{"model": "contrastive audio-text model", "dataset": "synthesized solo parts of chorales (CocoChorales)", "train_examples": 39062, "n_mels": 64, "hop_length": 320, "input": "log_mel", "spec_augment": false, "win_length": 400, "tokenizer": "word", "vocab_size": 56, "loss": "softmax", "embed_dim": 128, "encoder_arch": "preact_resnet", "encoder_norm": "batchnorm", "encoder_activation": "relu", "encoder_depths": [3, 3, 3], "encoder_kernel_size": 3, "encoder_stem": "single", "encoder_avg_pool_shortcut": false, "encoder_widths": [64, 128, 256], "text_encoder_causal": true, "text_encoder_width": 320, "text_encoder_layers": 6, "text_encoder_norm": "rmsnorm", "text_encoder_norm_position": "pre", "text_encoder_activation": "squared_relu", "text_encoder_mlp_ratio": 4, "text_encoder_head_dim": 32, "text_encoder_fused_qkv": false, "text_encoder_bias": "all", "text_encoder_qk_norm": true, "text_encoder_layer_scale_init": 1.0, "text_encoder_parallel_block": false, "text_encoder_inner_norm": false, "text_encoder_drop_path": 0.05, "text_encoder_positions": "rope", "init": "xavier_uniform", "residual_init": "scaled_by_depth", "optimizer": "muon", "muon_scale": "match_rms_adamw", "lr": 0.0023, "momentum": 0.95, "nesterov": true, "orthogonalizer": "newton_schulz_5", "adamw_lr_other_params": 0.0014, "grad_clip": 1.0, "steps": 15200, "batch_size": 128, "epochs": 49.8, "lr_schedule": "wsd", "decay_fraction": 0.4, "final_lr_fraction": 0, "warmup_steps": 300, "weight_decay": 0.1, "adamw_weight_decay_other_params": 0.01}
Rows from block 2 of the text encoder of a small contrastive audio-text model, named by matrix and row number. Rows with one number belong to one neuron. Each number is 500 + 50 x the weight over its row's rms, rounded and kept within 0 to 999. All counts start at 0. Numbers have three digits each.
After each neuron's rows are labels from the 100 texts, of 14976, where the neuron reaches its highest value: "tokens" is the input token at the peak. Only what is clearly more common there than usual is listed. The data: synthesized solo parts of chorales (CocoChorales).
# fc1: MLP up (text_encoder.blocks.2.mlp.fc1.weight, 1280x320), inputs 162-215
# fc2: MLP down (text_encoder.blocks.2.mlp.fc2.weight, 320x1280, transposed), outputs 162-215

fc1.495:360553508505498485451700490445471324558501461499533438487504534409504519570464508517497434537496500511568539457563545499376436490515496462435397459501498469501527
fc2.495:536374488493453477586467453460507568483477489480456512512524527518516474523585488421429481485454517499492558479369508489544452552573504496471467514548551589466491
tokens: "trombone"

fc1.287:403631494555566537529581491501495341574516442478474409437430506457526523479542454545539431501540410492533510511600505476475489508521517469479508488501497464524554
fc2.287:485603466577517560531533478530444520543532502451450427573483492497386504409539479574470489512475547453503539480456520519522468469599518560474497452465508483589522
tokens: "violin"

fc1.555:403591511515515523580533545533563481535491465456511501519533414568537513479561453511503465485518548474479477531506440357403504505500469435407482426531513439442493
fc2.555:605524556504591505499465515506560483497435578481520521518396518425493510567547514372441559534530476427535476437508568506556531506476562544494445464518518420489449
tokens: ":"

fc1.405:435502525446562453456668500449504508538490502506511470469543481457425490526603446546482496518551391535516593520544467491464468558447477444511499543484489444514501
fc2.405:472406565537529496513490486488543468581564489380525517439458499612481567450538559453532563452493445401483470512455632523487539500596494436499522499567550529456532
tokens: ":"

fc1.330:514500508512535459547523471584540507560455406549525538418459476390515428502550425449449534477511461475421522503451483488555474436511525456534478489505425499459428
fc2.330:463517480541510542503451516505575472508480483554489464513463470576460604572531536473519416496482413564476525448482474487485499524562566523520493534452493480439528
tokens: "viola"

fc1.373:383490428534501479532510512407484490573501457515505552459477490423428503600533466543444527489515519415534523560586482490507395493607416492511557418438456497533496
fc2.373:604407610491478421507544528587496523496515408528586624485499536440505415499442469460466540560517471557521437517607514387517541492455537467459482553449451485472479
tokens: "trombone"

fc1.446:499531483496502338474601541516499437471525468460493446473470523470472510490376417444498485519528449446447527545524496493563578513385413425467640448477513497522550
fc2.446:436524471493555449512519512536506478506525470549578553537426521526484517529533557429485540522512539549460421460430473522538532481449411593495534517512467613545502
tokens: ":"

fc1.339:544508478435500489449612530591511464531528547469544481508491514501438478457530552447561487525571470492482491588525461444460561507424547508457442494459472404466493
fc2.339:468513442484476513588453564504478469469506491558469472526453452450467517486515497521563510554527589350426456501565643576512529429490563533433554486497463594550510
tokens: "cello"

fc1.107:465536568527509513542470438368554485519545580425423598541556467576451530450422403530481545539499565424578566470458524537435490572483521548488483509462609462553546
fc2.107:503447475473475533528514402455504559536608502543565517571455483438587555506536492493548426440437444497489470531483543518496477464412434526486491606552425507403501
tokens: "viola"

fc1.22:527504502477515576520724527514562431436438486485494513507467479531518497528490501548439509556568534528553536472552504472534624473506463474523620475467482438459633
fc2.22:497486578516434415535503487495538535460435440500437610490576496478614568480408495472596509501486494513468475525442473446565574426460583506583475502508504493464428
tokens: "violin"

fc1.607:484573405623513530517470496409530465583472481595584514530544512522491508549429551502466503529561442560385451502541461544479470564489449451511631500493497485451480
fc2.607:561521477529566496471555568559486623488358470432521409450481471457390561553442496503541405488566488476513512438531544417503533396532426512408448589531471450472513
tokens: "trombone"

fc1.321:405544504406564564471627426533499408590463375433517509475491537483527473497455536526539468445581419404528555500510469451455474525515489466428360512530487460515482
fc2.321:485473492496471487471432570491548460514487568579474458503490422494591499439512472518465555495425519393461485426544557480537609546663539476508542554507519553503546
tokens: "cello"

fc1.562:472630496386496504437502537554525386458468524463495389478451515482505551487439413536524500558601503440571557541559477484510518501470409464485569450491490463489540
fc2.562:609537527460537537391555486533495492479481559519461539443472505524450576451477506485435532497455507509456432560601537581532431555500516499537552539509362555476530
tokens: "violin"

fc1.335:520511432500591635464471575472553483441481484522463444505439530474577501473488439389432461537467426513606486499503508468489575421548467442510434528523506548480448
fc2.335:559517501590545450524564513481516468562499536433459507441516488462519496615449516445488496449529499426448545562496574428478589558429474474501514486486545485453536
tokens: "horn"

fc1.84:402522506450525453543674515525488371555538477450534421439551474450511520537567436490532477466444454525535462539581537497490550543471444445505527499443460540494512
fc2.84:430558481497441509491446521444430480483490547529470463542461584524500433538478511442604537495481530487454533461528438537500464463550567617469343575500485550455469
tokens: "horn"

fc1.318:489558477472453560450709518469537443558515544495519425519462516563468485471510357570481523554635452461505511595572500575521450490484443458483609454443511476513536
fc2.318:549507545528463497492476477510547539491460432504335526562535492554492485557487523399434534471483540477512503457537495468622559584582579469463469473499503530422475
tokens: "violin"

fc1.189:406478505563461580486707456471508318464508419419509479507516515536475514540470444502483472570570418494531437473483480462429538522513470487505576492460500427497465
fc2.189:631553459473551475606407540502465568518438500520444506654476498508514503393553457557563497466455546528427481543548442546537401559480510472495424385527457529501459
tokens: "cello"

fc1.685:431488526509501557513459494510505509514519536486515431572513466544466477431514556470522566595541472496487424503445510506559503515476468406524519466476505485490467
fc2.685:509435453530511429500598555499411490554515458484535524488505548461417538548473481521480551347537476553498518463480513539481524498555455484581465502495614438517539
tokens: "trombone"

fc1.93:570469475482513668495707484461500501507582434501550552539484500510486517556470528539497425497627511477484466473557515430464519475457433516512557522442485435516503
fc2.93:522446463525469439423536531593471513546402577438477447462545484499509573524476507475450528529481552533496604516525416471443421561489459582440605483535487487451557
tokens: "cello"

fc1.424:470525390528480500528526446529477521449456514471506505537527391473440548549520518507523548542490479476554511576553472500570508452503462467566513516487509491538575
fc2.424:418528613503447426522488521473528526549547523470443379467409451474505497412449526512523547476527480451487464468425534399451457502542622529452528514532542479529485
tokens: "tuba"

fc1.338:500526486504507545527499509471562529567684564473466492472616438429536523535532403495542462513508581457556555578552429489454426576510559555558514483560567529506542
fc2.338:536529549511564497482512610642458526458469412495501464534450520547455482393480471578509584472532415478481510481447534470609485509505486561440576539369502486593469
tokens: "flute"

fc1.265:518584484587516538484624560545496455501556527453498362526490504521480507525568442475508534480635495454531479509525443452434511522539408401500531405463501346488591
fc2.265:509468500442495530513486494576509419426464461400534506449527481495586442398468460450493469515492509491540534526517553452526565378398528444426461577532414483413547
tokens: "trombone"

fc1.586:566527512391519587518597558483557391558548477508453545483422517479563531523514532492479500482555421591529466505394526544348472508514509515437537501515507508521405
fc2.586:552415561626513384498421542509534450480429512535509478509471453494440554478433448558489516451547437391472505426548581520483585470499568523571486482427445503476522
tokens: "flute"

fc1.539:475536455521464481405627483511497379557480483496459431518505494495490515547437506502542474526619391530446563531532441510633489494504419577510463477489481503490505
fc2.539:481523593490496451534415555569470517543483485373531475487385516458448458578561492475540506485482483518520441500443467538517557550471499554429657505539478499579482
tokens: ":"

fc1.156:503526462510610516528534616453538511558410474518515492496531485559532527502486472391525580529466463444537529557483433472534454430590517473528478471512507423480506
fc2.156:523554492402475531465521517475606542384593582528416578524449458524469468491568414548644472458458543430433557547561587497479468447512527523473576438536465530523533
tokens: "viola"

fc1.543:410528510513676509426631532398489437545494512488562518492457520533480536485474487512507541489611408559519529503420560502402527502458462538485566523491490502544560
fc2.543:523543401554461456508488519547571531463520532407537492542495501441634502520496488502479480489501574517525472489534451502543542492556480414523473457463475438459561
tokens: "trombone"

fc1.629:424567513547540477492572597525480414439560452480476554434384540496465549489444471520455547497560510480491542525463535502512552463448400467467569559456491410515640
fc2.629:550454447496526499492482526456506506454511466711479630428570539488489490463441467394468510529495492530502495490647534445456485518509494443532568397456505476572560
tokens: "violin"

fc1.163:395497535487509529468526560525542436473537547516548474542481422495463535534436421514554517612519455410516631504532544503382535539483472484496512363519522472460546
fc2.163:573522535492485545496506481581442585569455470482510517514510533521436447435552518435425448544510529622536476465411464510480495558565521547443420569435441507450524
tokens: ":"

fc1.558:553532462509517622495503551442494587516487574409455531501498486411490554551551541550389507489539409519547556546519524543411535538463449443515592495536498515504592
fc2.558:459503544468544428509514495448480487545514499483422532474487544474521539563386535458442435498387491471506473560491503465500513522542437557561515478485545592483579
tokens: "horn"

fc1.487:436570539508626507523534465477443407501476455503459434528511564505516468546549449500458415524589477416569512680458486472495501460485530417440680439488458484489449
fc2.487:590503506519463486457424479412503518515499569565596597468529537496562571421511598484576577438509430581442516429493440425476564489438528571530428589489512567415450
tokens: "cello"

fc1.247:464542493539476531459583513536537463413465498511512428532497576516515410522466444453514485626496508536500548483466413434430578539484483590482410466504530418524485
fc2.247:515377470470560503607442489462498521513518480541548522428530474418550428482581551501576476391445501435503505551496639469529532405602586479458436549510474508490506
tokens: "3"

fc1.411:551472535592564523480565463525555472575481553494466502474485495435510490499476390546490469443475503466472516602492471531491440510542438418539522511461509510443500
fc2.411:450485482442530496465506527524439446417467456510484492529555528556411534535524484595562440549550558504519524372444559505487474475490576565427524460598504557532519
tokens: "saxophone"

fc1.165:568537428571559535457554553528456431492522386555551453425569483516446531566595384452531575380548548535403505492469503514536427398502531542525529463459571535490581
fc2.165:472519499531594479464480480497465568426480485533526520539561587474491509578580490517441414481469507560553510520409538534471481563496453491460536470540430457491466
tokens: "saxophone"

fc1.481:344472528536452563521634434423503361587502396451491427587412509511507451519602407444535453497545493368509472516555471439503472485456515452501478444508504502498535
fc2.481:524494545473508445495414489583471467549563493536391489452545473458474447460530559452576500415450575521519447472547516523507540509560547539530610471517494485547439
tokens: ":"

fc1.638:494492469541606562472584564459443428450402532488466432509447477526458381514550374444466558478506490478549508523505560479513494474484471549459517469572532548461529
fc2.638:436522505544487554438453540465465483549502412548585532474496501469450581551568480580550443498521527545534564526459460536460464433526477492428549458505457551535490
tokens: "saxophone"

fc1.175:443541558477507513494570495436616522520552511484459443502495483492414514571451494456459559433548531476440560428517498541457492413502441588471500418452426463480525
fc2.175:543515541515481408458525480523524533527576573475518467613608563525508592481459408509414551585500469539520511476520494481491468506451520418558433432479548531497464
tokens: "violin"

fc1.749:494483466549573473571509561447520511521466485607573519492449469502466539482515507508480481485553468361521518499599404531443427474481544450532530499492453458457455
fc2.749:506421553424484515480489462586545541496509522456489505598510542472439495465501406524479520508460465524512545501450514570519444466570393456416457642529502498490555
tokens: "tuba"