Weights of a small contrastive audio-text model.
Model: 11.8M parameters, log mel input, encoder arch preact_resnet, encoder norm batchnorm, encoder activation relu, encoder depths [3, 3, 3].
Rows from block 3 of the audio encoder of a small contrastive audio-text model, named by matrix and row number. Rows with one number belong to one channel. Each number is 500 + 50 x the weight over its row's rms, rounded and kept within 0 to 999. All counts start at 0. Numbers have three digits each. After the name is the row's rms in percent of the matrix's.
Before each channel's rows are labels from the 100 clips, of 14976, where the channel reaches its highest value: "strongest on" is what is common among them. Only what is clearly more common there than usual is listed. The data: synthesized solo parts of chorales (CocoChorales).
# convs0: first 3x3 conv, stride 2 (encoder.blocks.3.convs.0.weight, 128x64x3x3, each kernel summed), inputs 0-63
# convs1: second 3x3 conv (encoder.blocks.3.convs.1.weight, 128x128x3x3, transposed, each kernel summed), outputs 0-42

strongest on: note C5; note A#4; note G#4; note D5
convs0.121 085:471375447528558487509519522458469528386506464401506496615499517529482448474474490490555489450548458460555470534548502457541536546466441557438501513496431472489592469555529410628511433471480542
convs1.121 109:517472513572480462523429502449488548544517491464420564388512480575445495404511470494559566597483471406551450463444536477506526592

strongest on: note C5; note G#4
convs0.18 092:487488496544532460586491534498445401415518581453419477530444426510552445514496585457402476409508510457466526491487455497432390483513456545513593526519618479547518432494544502470445490509549494
convs1.18 085:519542502630517418554475602472512429565539438427581597457437497478477527515516496534581408445487523456456490455463536381475483466

strongest on: clarinet; note G#4; note F5
convs0.81 099:464537425516510564368580587423487496415544427464470507470434476493541549555460377480440556477398532534523491520473515498579423542500465526427513509560486427473508529434486510444500481498522481
convs1.81 087:471449616521477520462471577485431467527497515456534559518589474523576475467547449423593513511439519527451419446563424515420538528

strongest on: note G4
convs0.31 110:422538524566417502543574486456456453444433455502497398497445465521538487423496563469431426444495479430482495498543512458656473518424475451469502520487424515535597491477457500531548412485475495
convs1.31 109:431482444521592423535548495516581572417481491549481457473558467521442463544505533545501533643507482469494485576448512494386583379

strongest on: violin; note F5; note C#5; note D#5
convs0.26 072:477457424509507596481467430425586495489506542492406505657466545530495521452460467521458515483540557501462511519505446496480482408573413511535542430503564482496538520468552405577523492466469586
convs1.26 085:441537403520531435503449408455524437528547494555529544508553569560547463520517450498425523521505503484429447448464451592394483632

strongest on: horn; trumpet
convs0.77 088:526413478494500389484526584571522557468501505500505532460458627520498480525432449471572461530554564666529498492550474473542526473534460516498485476519497494444605552569514515510537459402469469
convs1.77 108:456449493495523530519470481503532507453493461542490457510540538463474461560502484437483504410472471606584534493507490437438508475

strongest on: horn; note F#4; note E4; note F4
convs0.36 104:494475429527480440426462469461477590404478494448366491507466514445456423520463545466512414532529397514516495477514503500464497425433424497435482537486433476509474524464546475550349546493478471
convs1.36 105:384582543527544505535459515494505536527468425501470590442395506479483482473489506447467552519500454444506421459538502471442483364

strongest on: note C#5; violin; note D#5; note B4
convs0.74 103:484431401518498457521492463473482667471458524477578519508448534409463584500438430497505503509485540509554515461445575575421490507485459510489501554491479454579429449471559597432450527541521489
convs1.74 121:474551469472536510558513472522557342481464410581491542445432553530535515443492407435485532357477563535548511545628473471492430495

strongest on: note F4
convs0.110 084:505454433456430478490543549423478504504561519459627398403480497541523510524464545476457513485446466488451442488551443561613375458425472501485507459555489566471508448540490513451558425506526469
convs1.110 081:436509418487514454527529552538440486502518570499579568500575572528516521548464457561488492488471488498439462631463556514489512433

strongest on: instrument: violin; note F5; note C5; note D#5
convs0.85 074:517470448518544466473452485450517429432532397470492450435525450521498500519450580549512518410464432522538431553505534547496421460484408462437507567494562594421543473527438438553571518514441580
convs1.85 074:523453480525526446513478520503487420485493511477492463542572554435443483459479571523515451446478513473423579418429479420466535461

strongest on: note D#5; note F5; note F#5; note G5
convs0.16 101:513611469398439451478555449605470544453524484575491526433474505492475491542419615504561504501556472490439482465427538555488468478484491446431552520526448559452455477467519513549574446508591430
convs1.16 098:537388475501477485462496495442443480546463532533439452545593452429559463536507437496528494502560472480585476489404455451520555440

strongest on: note A#4; note G#4; note C#5; note F#4
convs0.61 102:419423571461469471467523589545435473519461456504469447545488459433481514488524569548531419511531542547500482437589570524499412478481417419388502391486493516473517469538462532455421531471517429
convs1.61 118:489509535452545502538535473502549512551518464469477558429422491515453515432490526531490542516541599487476553485577470456414495481

strongest on: trumpet; note G5; note G#5; note A5
convs0.12 106:473545462482591594521532577510460487491470459555475458517485518455560434470543475438475415468420509506491499521474472454522457526418395435469464423406468412606564450485539496552450472443520442
convs1.12 093:513444486486535488533548517476485539443509491549444569482535534547499427505489598496571435546561460495494432487521517486337560436

strongest on: oboe; note B4; note C5; note C#5
convs0.123 109:433539540455458448486513476501560572448488595496408428463399495565471491509476507452452466452456519483452440570508528438490408469444441426521461431424450480524480502519447495438397464426467442
convs1.123 095:425561522533526532514472507553473541484469515626477487441432469475491489529449514571538479528624479450430519430519549501521559391

strongest on: note A#4; note F5; note C5; trumpet
convs0.23 102:493492598489472493521652514525532505444515541444537539521480491562560471589448512487446509395414516514556475490576467533454570493379463548451441558429508457526532592462520516489559511496513535
convs1.23 096:388559503503436537523528443563491489440529449475607544563486486537499505550479397438391500519450405490432479507488578494555479551

strongest on: note B4; note C#5
convs0.101 067:490525508590417410573531477516444454544521490486596524482503511489524542483478473473513601524580493463561538397474512499388532573408454408522496524550509442458493557523504611517531541524518565
convs1.101 094:574499438514534493456449512503459441520584506467519575487440442423495567455535527452542384565532502466530585442581508504529473575

strongest on: note F5; trumpet; note D#5; note C#5
convs0.71 087:511553468451478593528538499483461510513480581393552519510517564584557501517491548532383581459537469496510498487454510474417567466512465410487520509493612515461505482405563438542612459463516533
convs1.71 103:435572468525466476540525482535430460527492603521512574564487595556606453550514469454440529564454414460507480524471508502543418604

strongest on: note E4; note C4; note D4; trombone
convs0.17 111:467501460486497501437450509512450401593507479460463395652480545517456512522490533485580499651543544518581528502448459480454491493461543469573525456506500567545502470502534395474464481519546473
convs1.17 108:455483392479510499445514492455419478511540482460502440561461522523501493501445578515458567504507506417467463493470399393482459525

strongest on: viola; note G#4
convs0.100 113:509486508490539471439556602549456474555511572451459510479484521530589410483516505608518461539428433525529497523498435415376488414458454506476558430449438542540502558477500503580569553486543497
convs1.100 096:476504547484480480574533466515523510496534455362513466496480538460505542501479514479550453417459517541556550555523464411468425491

strongest on: note F#5
convs0.88 125:463445467483491535516495449535502605542511541526564449538435484559523578617524553460441594537497488504496529490477568488500467516453577534466518572496351516432471539518559525562544442553583460
convs1.88 096:433534602455495472440539578512515403535536495567478593469414519530496520476481491488519499479478427518512478582532424446512427502

strongest on: note C#5; violin; note D#5; note F5
convs0.80 082:507469542484614482460615523554552589499428494435535535487514498452590424538430534524459443442620492514485562568570476472505521497501391500527522523572477471445460512540478495417539560510531505
convs1.80 127:434498448469560496599481443490592429539466436682473473406518588553469500496571509391477599407421399481541490518539546553421539568

strongest on: note C#5; note B4; note C5; horn
convs0.103 121:605475539471591553469497538526459457418532485502467566538480451575515680561506479515452541492455497458488433438556515527512496496418468412478525468500416492420523446480484494491489467559415505
convs1.103 102:479442585463561512573470453556492429528491541505521555555630557512521443532459538476585515515433524478492425580505543566487500480

strongest on: note C4; note A#3; bassoon; note G#3
convs0.45 096:434423402446457464480504495468488462459502448510443498452500449500499605464482501469531501601559560488483515495456654562467443543457551513453464500461468512495479511531536650590436488497501461
convs1.45 111:586505510432477513320532531535518493523582475361539523466464418460441521506437451511547580516440489451484563583487520517489468461

strongest on: note G5; note F5; trumpet; instrument: flute
convs0.9 103:540489584641551498472492527509485524572441560524486563511466526434482502561518512533560500483410434509560579473446540453434495534601552585524527521452416451465408499505479526540453551511474581
convs1.9 085:402515530443532472562442418441501481455503457596442577424490547558498562444500538393502540477465498505524535539400566420500490583

strongest on: oboe; note A4; note G#4; trombone
convs0.57 147:563373457551481461464522468428433519506479502483431526483652536490494547409427468549427573509487498488489507428545527427480500558604514612459538456481453447490508441501474476481523511476531529
convs1.57 123:498477544489534484532506481519505436417468506515439532525504461574562548443568507458576489538491531543435422530518466679442483466

strongest on: note B4; violin; note C#5
convs0.124 078:539481484514485463494568451598612545478536518516519557514519543535500490459482535598498573553609412556478574531499494520518526416497488414449533498499503432462508519431525469524630522398478445
convs1.124 078:586488484495528551462438445468545532487554471484483502487472467466463510405497442470525494433471446479567482492586508511503528576

strongest on: horn; note A#4; violin; note D5
convs0.5 149:472473486550502507489528506459552481435561514448563477485495615502503474590646482495509469439532524530518488450520496510519481507471457547518491518448534514496545663636493493577482568604511507
convs1.5 108:551501479521450495446485567427534529468434438492474589506477502458470460520466490531471463475388421395397496561417465486483484420

strongest on: note D5; note C5; note F5
convs0.106 099:412442497481462384482487464480520573533512521493480462584530481543462578565503607506496450558551480474588511437400472465506471490478459606443504491577463534538417435454504405517543452519475496
convs1.106 109:530534438516499478498495518479523447524524500527570483520505547567527463472515525551507570577442456437379448533494398476538397549

strongest on: tuba; note G#3; note F#3; note A#3
convs0.53 105:471535448453568504459430515531452547483481463506478458535364466467493556566440516473509574443458421470520484537424522544399489475525511559508436480418440462548440508464456368557426473467464497
convs1.53 083:423552429517518513514581560488550511564530571430506548472439530514540537555458423404577497556514558441467468507523566389467453497

strongest on: note E4; note C4; note D4
convs0.82 101:436527489429504500438485447529428461404510492507546504561468470562547515492485610546536580448547495527530475573570400576452578562528502472470427522501435478523557460519584422466454485450500580
convs1.82 096:585446545475508473439536383500447438472514488453547519514475472558535528610439485494550507308549462473545460473433593574556445473

strongest on: note B4; note G5
convs0.113 088:450547476464411440471553447541531573519525546405442451520423570469551480560451570559514453560482464561525508461449427459441454462509483496489496525528450574523396544487441422551520484392454510
convs1.113 094:475509559520512401523483480435440420466522431442514555469517470474464553483531455484554546525460501456574420515508487405549516498

strongest on: note G5; note C#5; note D5; note F5
convs0.114 104:538526661453412495476463506544534484457449460567534493426418494500472443514451557474522429485584561544449524510456570543612519502462477418488440538534461451519554459417468533522465452540514500
convs1.114 128:517590491412456539527536430565434531427493550521512534525577527456483512485477457645533528538404469519446587546488482433560522525

strongest on: note E4; note G3; cello
convs0.63 098:458470473500531518502540460461442370428536547423539501543525505501499534402487465512497505513449452455464568438462436508464477518461515444472656511475519496564473445542524412508472433424387544
convs1.63 093:500552613514551474485434536524547493577546430418592604462436430495486485436468488494557475471563517463510403498518545477449486525

strongest on: trumpet; note C#5; note D#5
convs0.1 116:483403481550485489457416524508475471511486534495492449529396503422428458569573489475496596556498454523523488525413525464532502554616552525516474527469401476454476464420490442558520482428395550
convs1.1 087:449500450517478486464485520450490470687388559481511536516525633558471507538507488468432503481477454451539424509492586433520514537

strongest on: note A4; note B4; note C#5
convs0.107 099:540399529480455404445510424571441427424517503557474462516400494423431464499535558372488545406486520475525454571509520419443474515439504458478499440412513504520494490466458492470551491502489449
convs1.107 103:432493414418578440567528516624566562469470564509466529508586558557535417537381612549541447603533460520502533564424573527494526533

strongest on: note B4; note E5; violin; note C#5
convs0.24 096:497429534525501503539457491525465480422496478479476489512448513567563552469615481408538460458542529476506407507552479520573399489517512419559467506441626450463613442432499476470491566504568471
convs1.24 091:573412470543516502442507445465397547490461448458451511466492450516490500548384464556620415422492469514466530468543479512535480505

strongest on: bassoon; note C4; note A#3; note C#4
convs0.70 095:517416527452534506485469506509449617435532536476432453485461472452502498522516420542556527424472492512514370561430605555410511507472412475466429551485498469490496491506476549568391469559495465
convs1.70 132:538559533437493577532530517523634560556478504483486510458420424478541495408471428359499563493498582486507433565509542411515472393

strongest on: note F#4; note C#5; cello
convs0.102 110:494518471531442417481472437416525376472499539553440478436445477488463471431509498430459467506425522448590575549468486440561535562466525485480437463440492442447565425435509470428468506489600479
convs1.102 108:433422515489532428513527535487576582439565477527512448480545519562452423533514566550536483616521527452590479563557503571481504486

strongest on: note C#4; note C4; bassoon; note G#3
convs0.56 085:481482546451503487461558553473417443471536391560510533498514507569487488453511480479507451577476582523507449552601521509448491434455412465425406471447587548482498614453508583442526549488497464
convs1.56 096:527512517488499525451514492415455475506531482389516556441550364529438450510540527544542526364469462508564545516513532520458530543

strongest on: violin; note D#5; note D5; note C#5
convs0.40 085:567528479519454479627439536532546535568454416523536417491476525548593507568500476468587482524523470525490499455436458475424539479443466431606513471487599496479543504423516545595501489457441539
convs1.40 108:406430461462443456480541417483533426467504574510517465486558507404565528520519585508459462452527536532431526484491395461433539513

strongest on: violin; note C5; oboe; note E5
convs0.104 113:483444576520468493502544509437581527533559544551487560461644528416483511539529554506500506543439413490459565493496487466503599469477496572509463545535401461518524613517581505453520492591534542
convs1.104 078:455485482567451520474535554406488509390428445453463523481449454515561500566474515471549548463464510386466463569454469506445442529

strongest on: violin; note E5; note F#5; note B4
convs0.89 099:607594549542502473477492453578509510509486402601586481471456482478459535426500523479464488474580548520405526565504476600599596495478534449505406522470500494464514497466549446482553438518490484
convs1.89 090:483441381480505442550454424429492533488489501582498463527536537485487417537536527410499551462486470490615459519473475667480583526

strongest on: note C#4; tuba
convs0.37 128:460429416462387482450488528511443476501434502541461502574409468522477421574452530485476464494487410518524485472472469468431584484663577523516543525495464489497511415486479471497460478416452539
convs1.37 089:450510469459523423474560564456421486605401480468532534489502481518575526510499531499490509578469505447526537584553517424539491537

strongest on: bassoon; note A#3; note G#3; note B3
convs0.48 084:496401430597583516491577498575401548488470541464467499520520486494487532485491522638489439534521461473545530545506501624456484489417475465476499498501547595518395501449517505547524566452464547
convs1.48 072:437524422553472465542529601505465398442524453497522510587483557417511563463461507436522472507470514523466509534535532442573488423

strongest on: note C5; note F5; note D#5; note A#4
convs0.15 107:478486523544505417500586570521536460481491537496585524521442443563451420493498465494447482495447467507502518462487463482450516507365482421548497554434562464535492483326480462482456558543444578
convs1.15 088:513541540525530462533474557470482648500563507374477556440470420496501429454478471527532398573506494558525475431548496468449554670

strongest on: note F#5; violin; note D5; note E5
convs0.86 087:636503508480451567583444430576541426488473444554510453492461457470497535534511418493567507537492553459480623489517508405497529578495537513475567432558558514428548509556436544514522479488443538
convs1.86 107:377480521443471486533410449477549394587465519513509500422525533498509527545558615436478528466525539497545563571524441501510477502

strongest on: note F4; oboe; trombone; note F5
convs0.79 125:473463464482534503472517522535427531536472519516543540486439512528513549661547439553499496484451487503526488619453513537516546505569583584501454558503544534539572508614580516444424565568545517
convs1.79 114:487464509505494473423571541486491493547456479454457627496424512497508457490499550548494514469490510391458478598448534436467504446

strongest on: horn; note G#4; clarinet
convs0.119 135:503471452462529520543466541569493479436502424495700495494452476484511500615629522543504479486569508499483424505449506466565522454542488523497450552527442488458573415542534560546526495503529488
convs1.119 100:513492488473503464522482500461555446576513462529556496460470538503451447466462541530439495502507412512483509522479415363516558494

strongest on: clarinet; note D#4; note G#4
convs0.122 128:545577555480509522433469471508613458522543489574499513541566500475475553424506465484428462488569544484513480552634518585507476538533514472488421448488469565513471378523615473479469409515485506
convs1.122 103:472410442485520458545568510477543514481534438434543388550515485567438451454533500482458552551476506509452470469522425614437527499

strongest on: note D#5; violin; note F5; note G5
convs0.65 093:452480454402483462423513446542517585561515485505508470543474465534448566505511617551594527479421451461442538448480513487449441549369454481466516488481493491514390507422542473499527519446462415
convs1.65 093:587511460391484562416526450503505472516495528501504431452490430552557574569445518480526552544572520506431505438432449481456503565

strongest on: note C#4; note F4; trombone; note G#4
convs0.13 081:426405453466463521525501450536485471596513447498565424545525555544509541503410413574485437456405535576511547462458486502497467556496508582502547490528476553478515447627448477574419503478483468
convs1.13 104:503538434466429526402464448470425380513522450583501470501484569520560453501506428505494551470523482484351439421503414511483482571

strongest on: violin; note A#4; note G#4; note C5
convs0.21 102:569508464497480506636447497495540579589484403557504508432471507455489457474442402528562492441405565514472596556544492455430471519458504457573483505503542532498484507605527453468451443522459502
convs1.21 103:447418413507523514564566555462549517514509481470443477473499474469483466508455486626529514494470548535446506555573407538432434470

strongest on: note A#4; note C5; note G#4
convs0.78 077:511496585528474420407527473542449545506463486562531438449497502451523469469480538511546594534435498445488533552401581523436456471450554481466407521447495484447379421484503574485468515592555480
convs1.78 086:568557516531455469454527528388533581495602489453435570362502380514519523477422404605557568571451486489543484568553384528541443526

strongest on: note F5; note G5; note D#5; trumpet
convs0.64 091:528402468468392497503470478460503540519466522369522470494489490462536460429448507449473506490510396502546474482422655456463471443388508465503553504478436545495524518467530579582493549481472491
convs1.64 095:516452503465483571517468447528540422536521576581515551455543545544609504484507425521454504589541469446338429511419469534527442535

strongest on: violin; note D5
convs0.66 114:497473455464420478498529516533490564499519562497415470398430485457574462497437498345577509460594420499504493518441539537433475455509420415449472462452436527488447528513453567559481503487512477
convs1.66 098:528512472512477523562532622450510373509477470627479488497476532425522495569491448433470498528497548483482499517487539520513529359

strongest on: note C#5
convs0.98 107:495388549451469557497501405471420592582533519562605462514498533508532467515601555566540561563479520545465558436417513522442457574453532499467518540467427517547506495564504500513504443511565542
convs1.98 091:399566522537472496530478451510466439594501544510502612457514515561534545519528551454413486393443477471447562563499480452533388552

strongest on: note C#5; note C5
convs0.117 092:531501532539536480558502526493458542518411479457587529430501594431493493496540441479464556460494443471461502468516410436503549524522474505492477568536582422481595392438468545526417578517603444
convs1.117 093:502351469488403539398554502506474555594449484467476490470445536540442470448519453592464485538502469500466443474540436483412448565

strongest on: violin; note A#4; note C5; note D#5
convs0.87 102:380560407486456482489501541491444444600580528380519432532645483478503541453488599517473507601490476508464474533521483491467538451420451541466480468514496491515423543514543463496513475493448508
convs1.87 081:428472530491511500447511543439477435461512592427505510460455498544519507590495529482453548470503437456535550497538484499441522527

strongest on: note A#4; clarinet; horn; note G#4
convs0.58 091:488398540520562458394512472500482491485499616542532496590458525477478552559600565471489578517558462486495500569438476511473548535599562562529485520490503512537467412405518525572459540528474426
convs1.58 076:508486448534439417455483481503462569657519544416481505439484516596516438493509509541488525467551522431501460542476506452478512565

strongest on: note A#4; note C5; oboe; note C#5
convs0.7 068:444588458482563573444514559473497448507445459502419524498424470473489502495426462544519410556501489547442473464477486481527474515548481391456467556463532585472427585653459500426499548488515485
convs1.7 091:494459492510524521526466491444539500478480449410478465530542552441505560519465510545505501416457477510434511499557445373508500387

strongest on: note E5; note F#5; instrument: violin; note D5
convs0.46 111:527458481506512497531476545529492478491500507558486498526524476593529515509453507490525502547525546470510497546508452491465479489372406473576510486494703522525424485353497481516537629492480513
convs1.46 130:497499465525528460530496458517521438475535557532520486560563579429541447504548515441478431452461532492536538401508498399498539608

strongest on: oboe
convs0.8 117:488498505375435443515454484521572431445529582486487453441439504509451489528482542452626449469535418479551482519421528453600514488474469474453435449487424498525531502551465569484439469426563445
convs1.8 111:497512485449507537484499528542459527400450476601543443470593549469523470486516557637530522518542463493488540449494483520642478458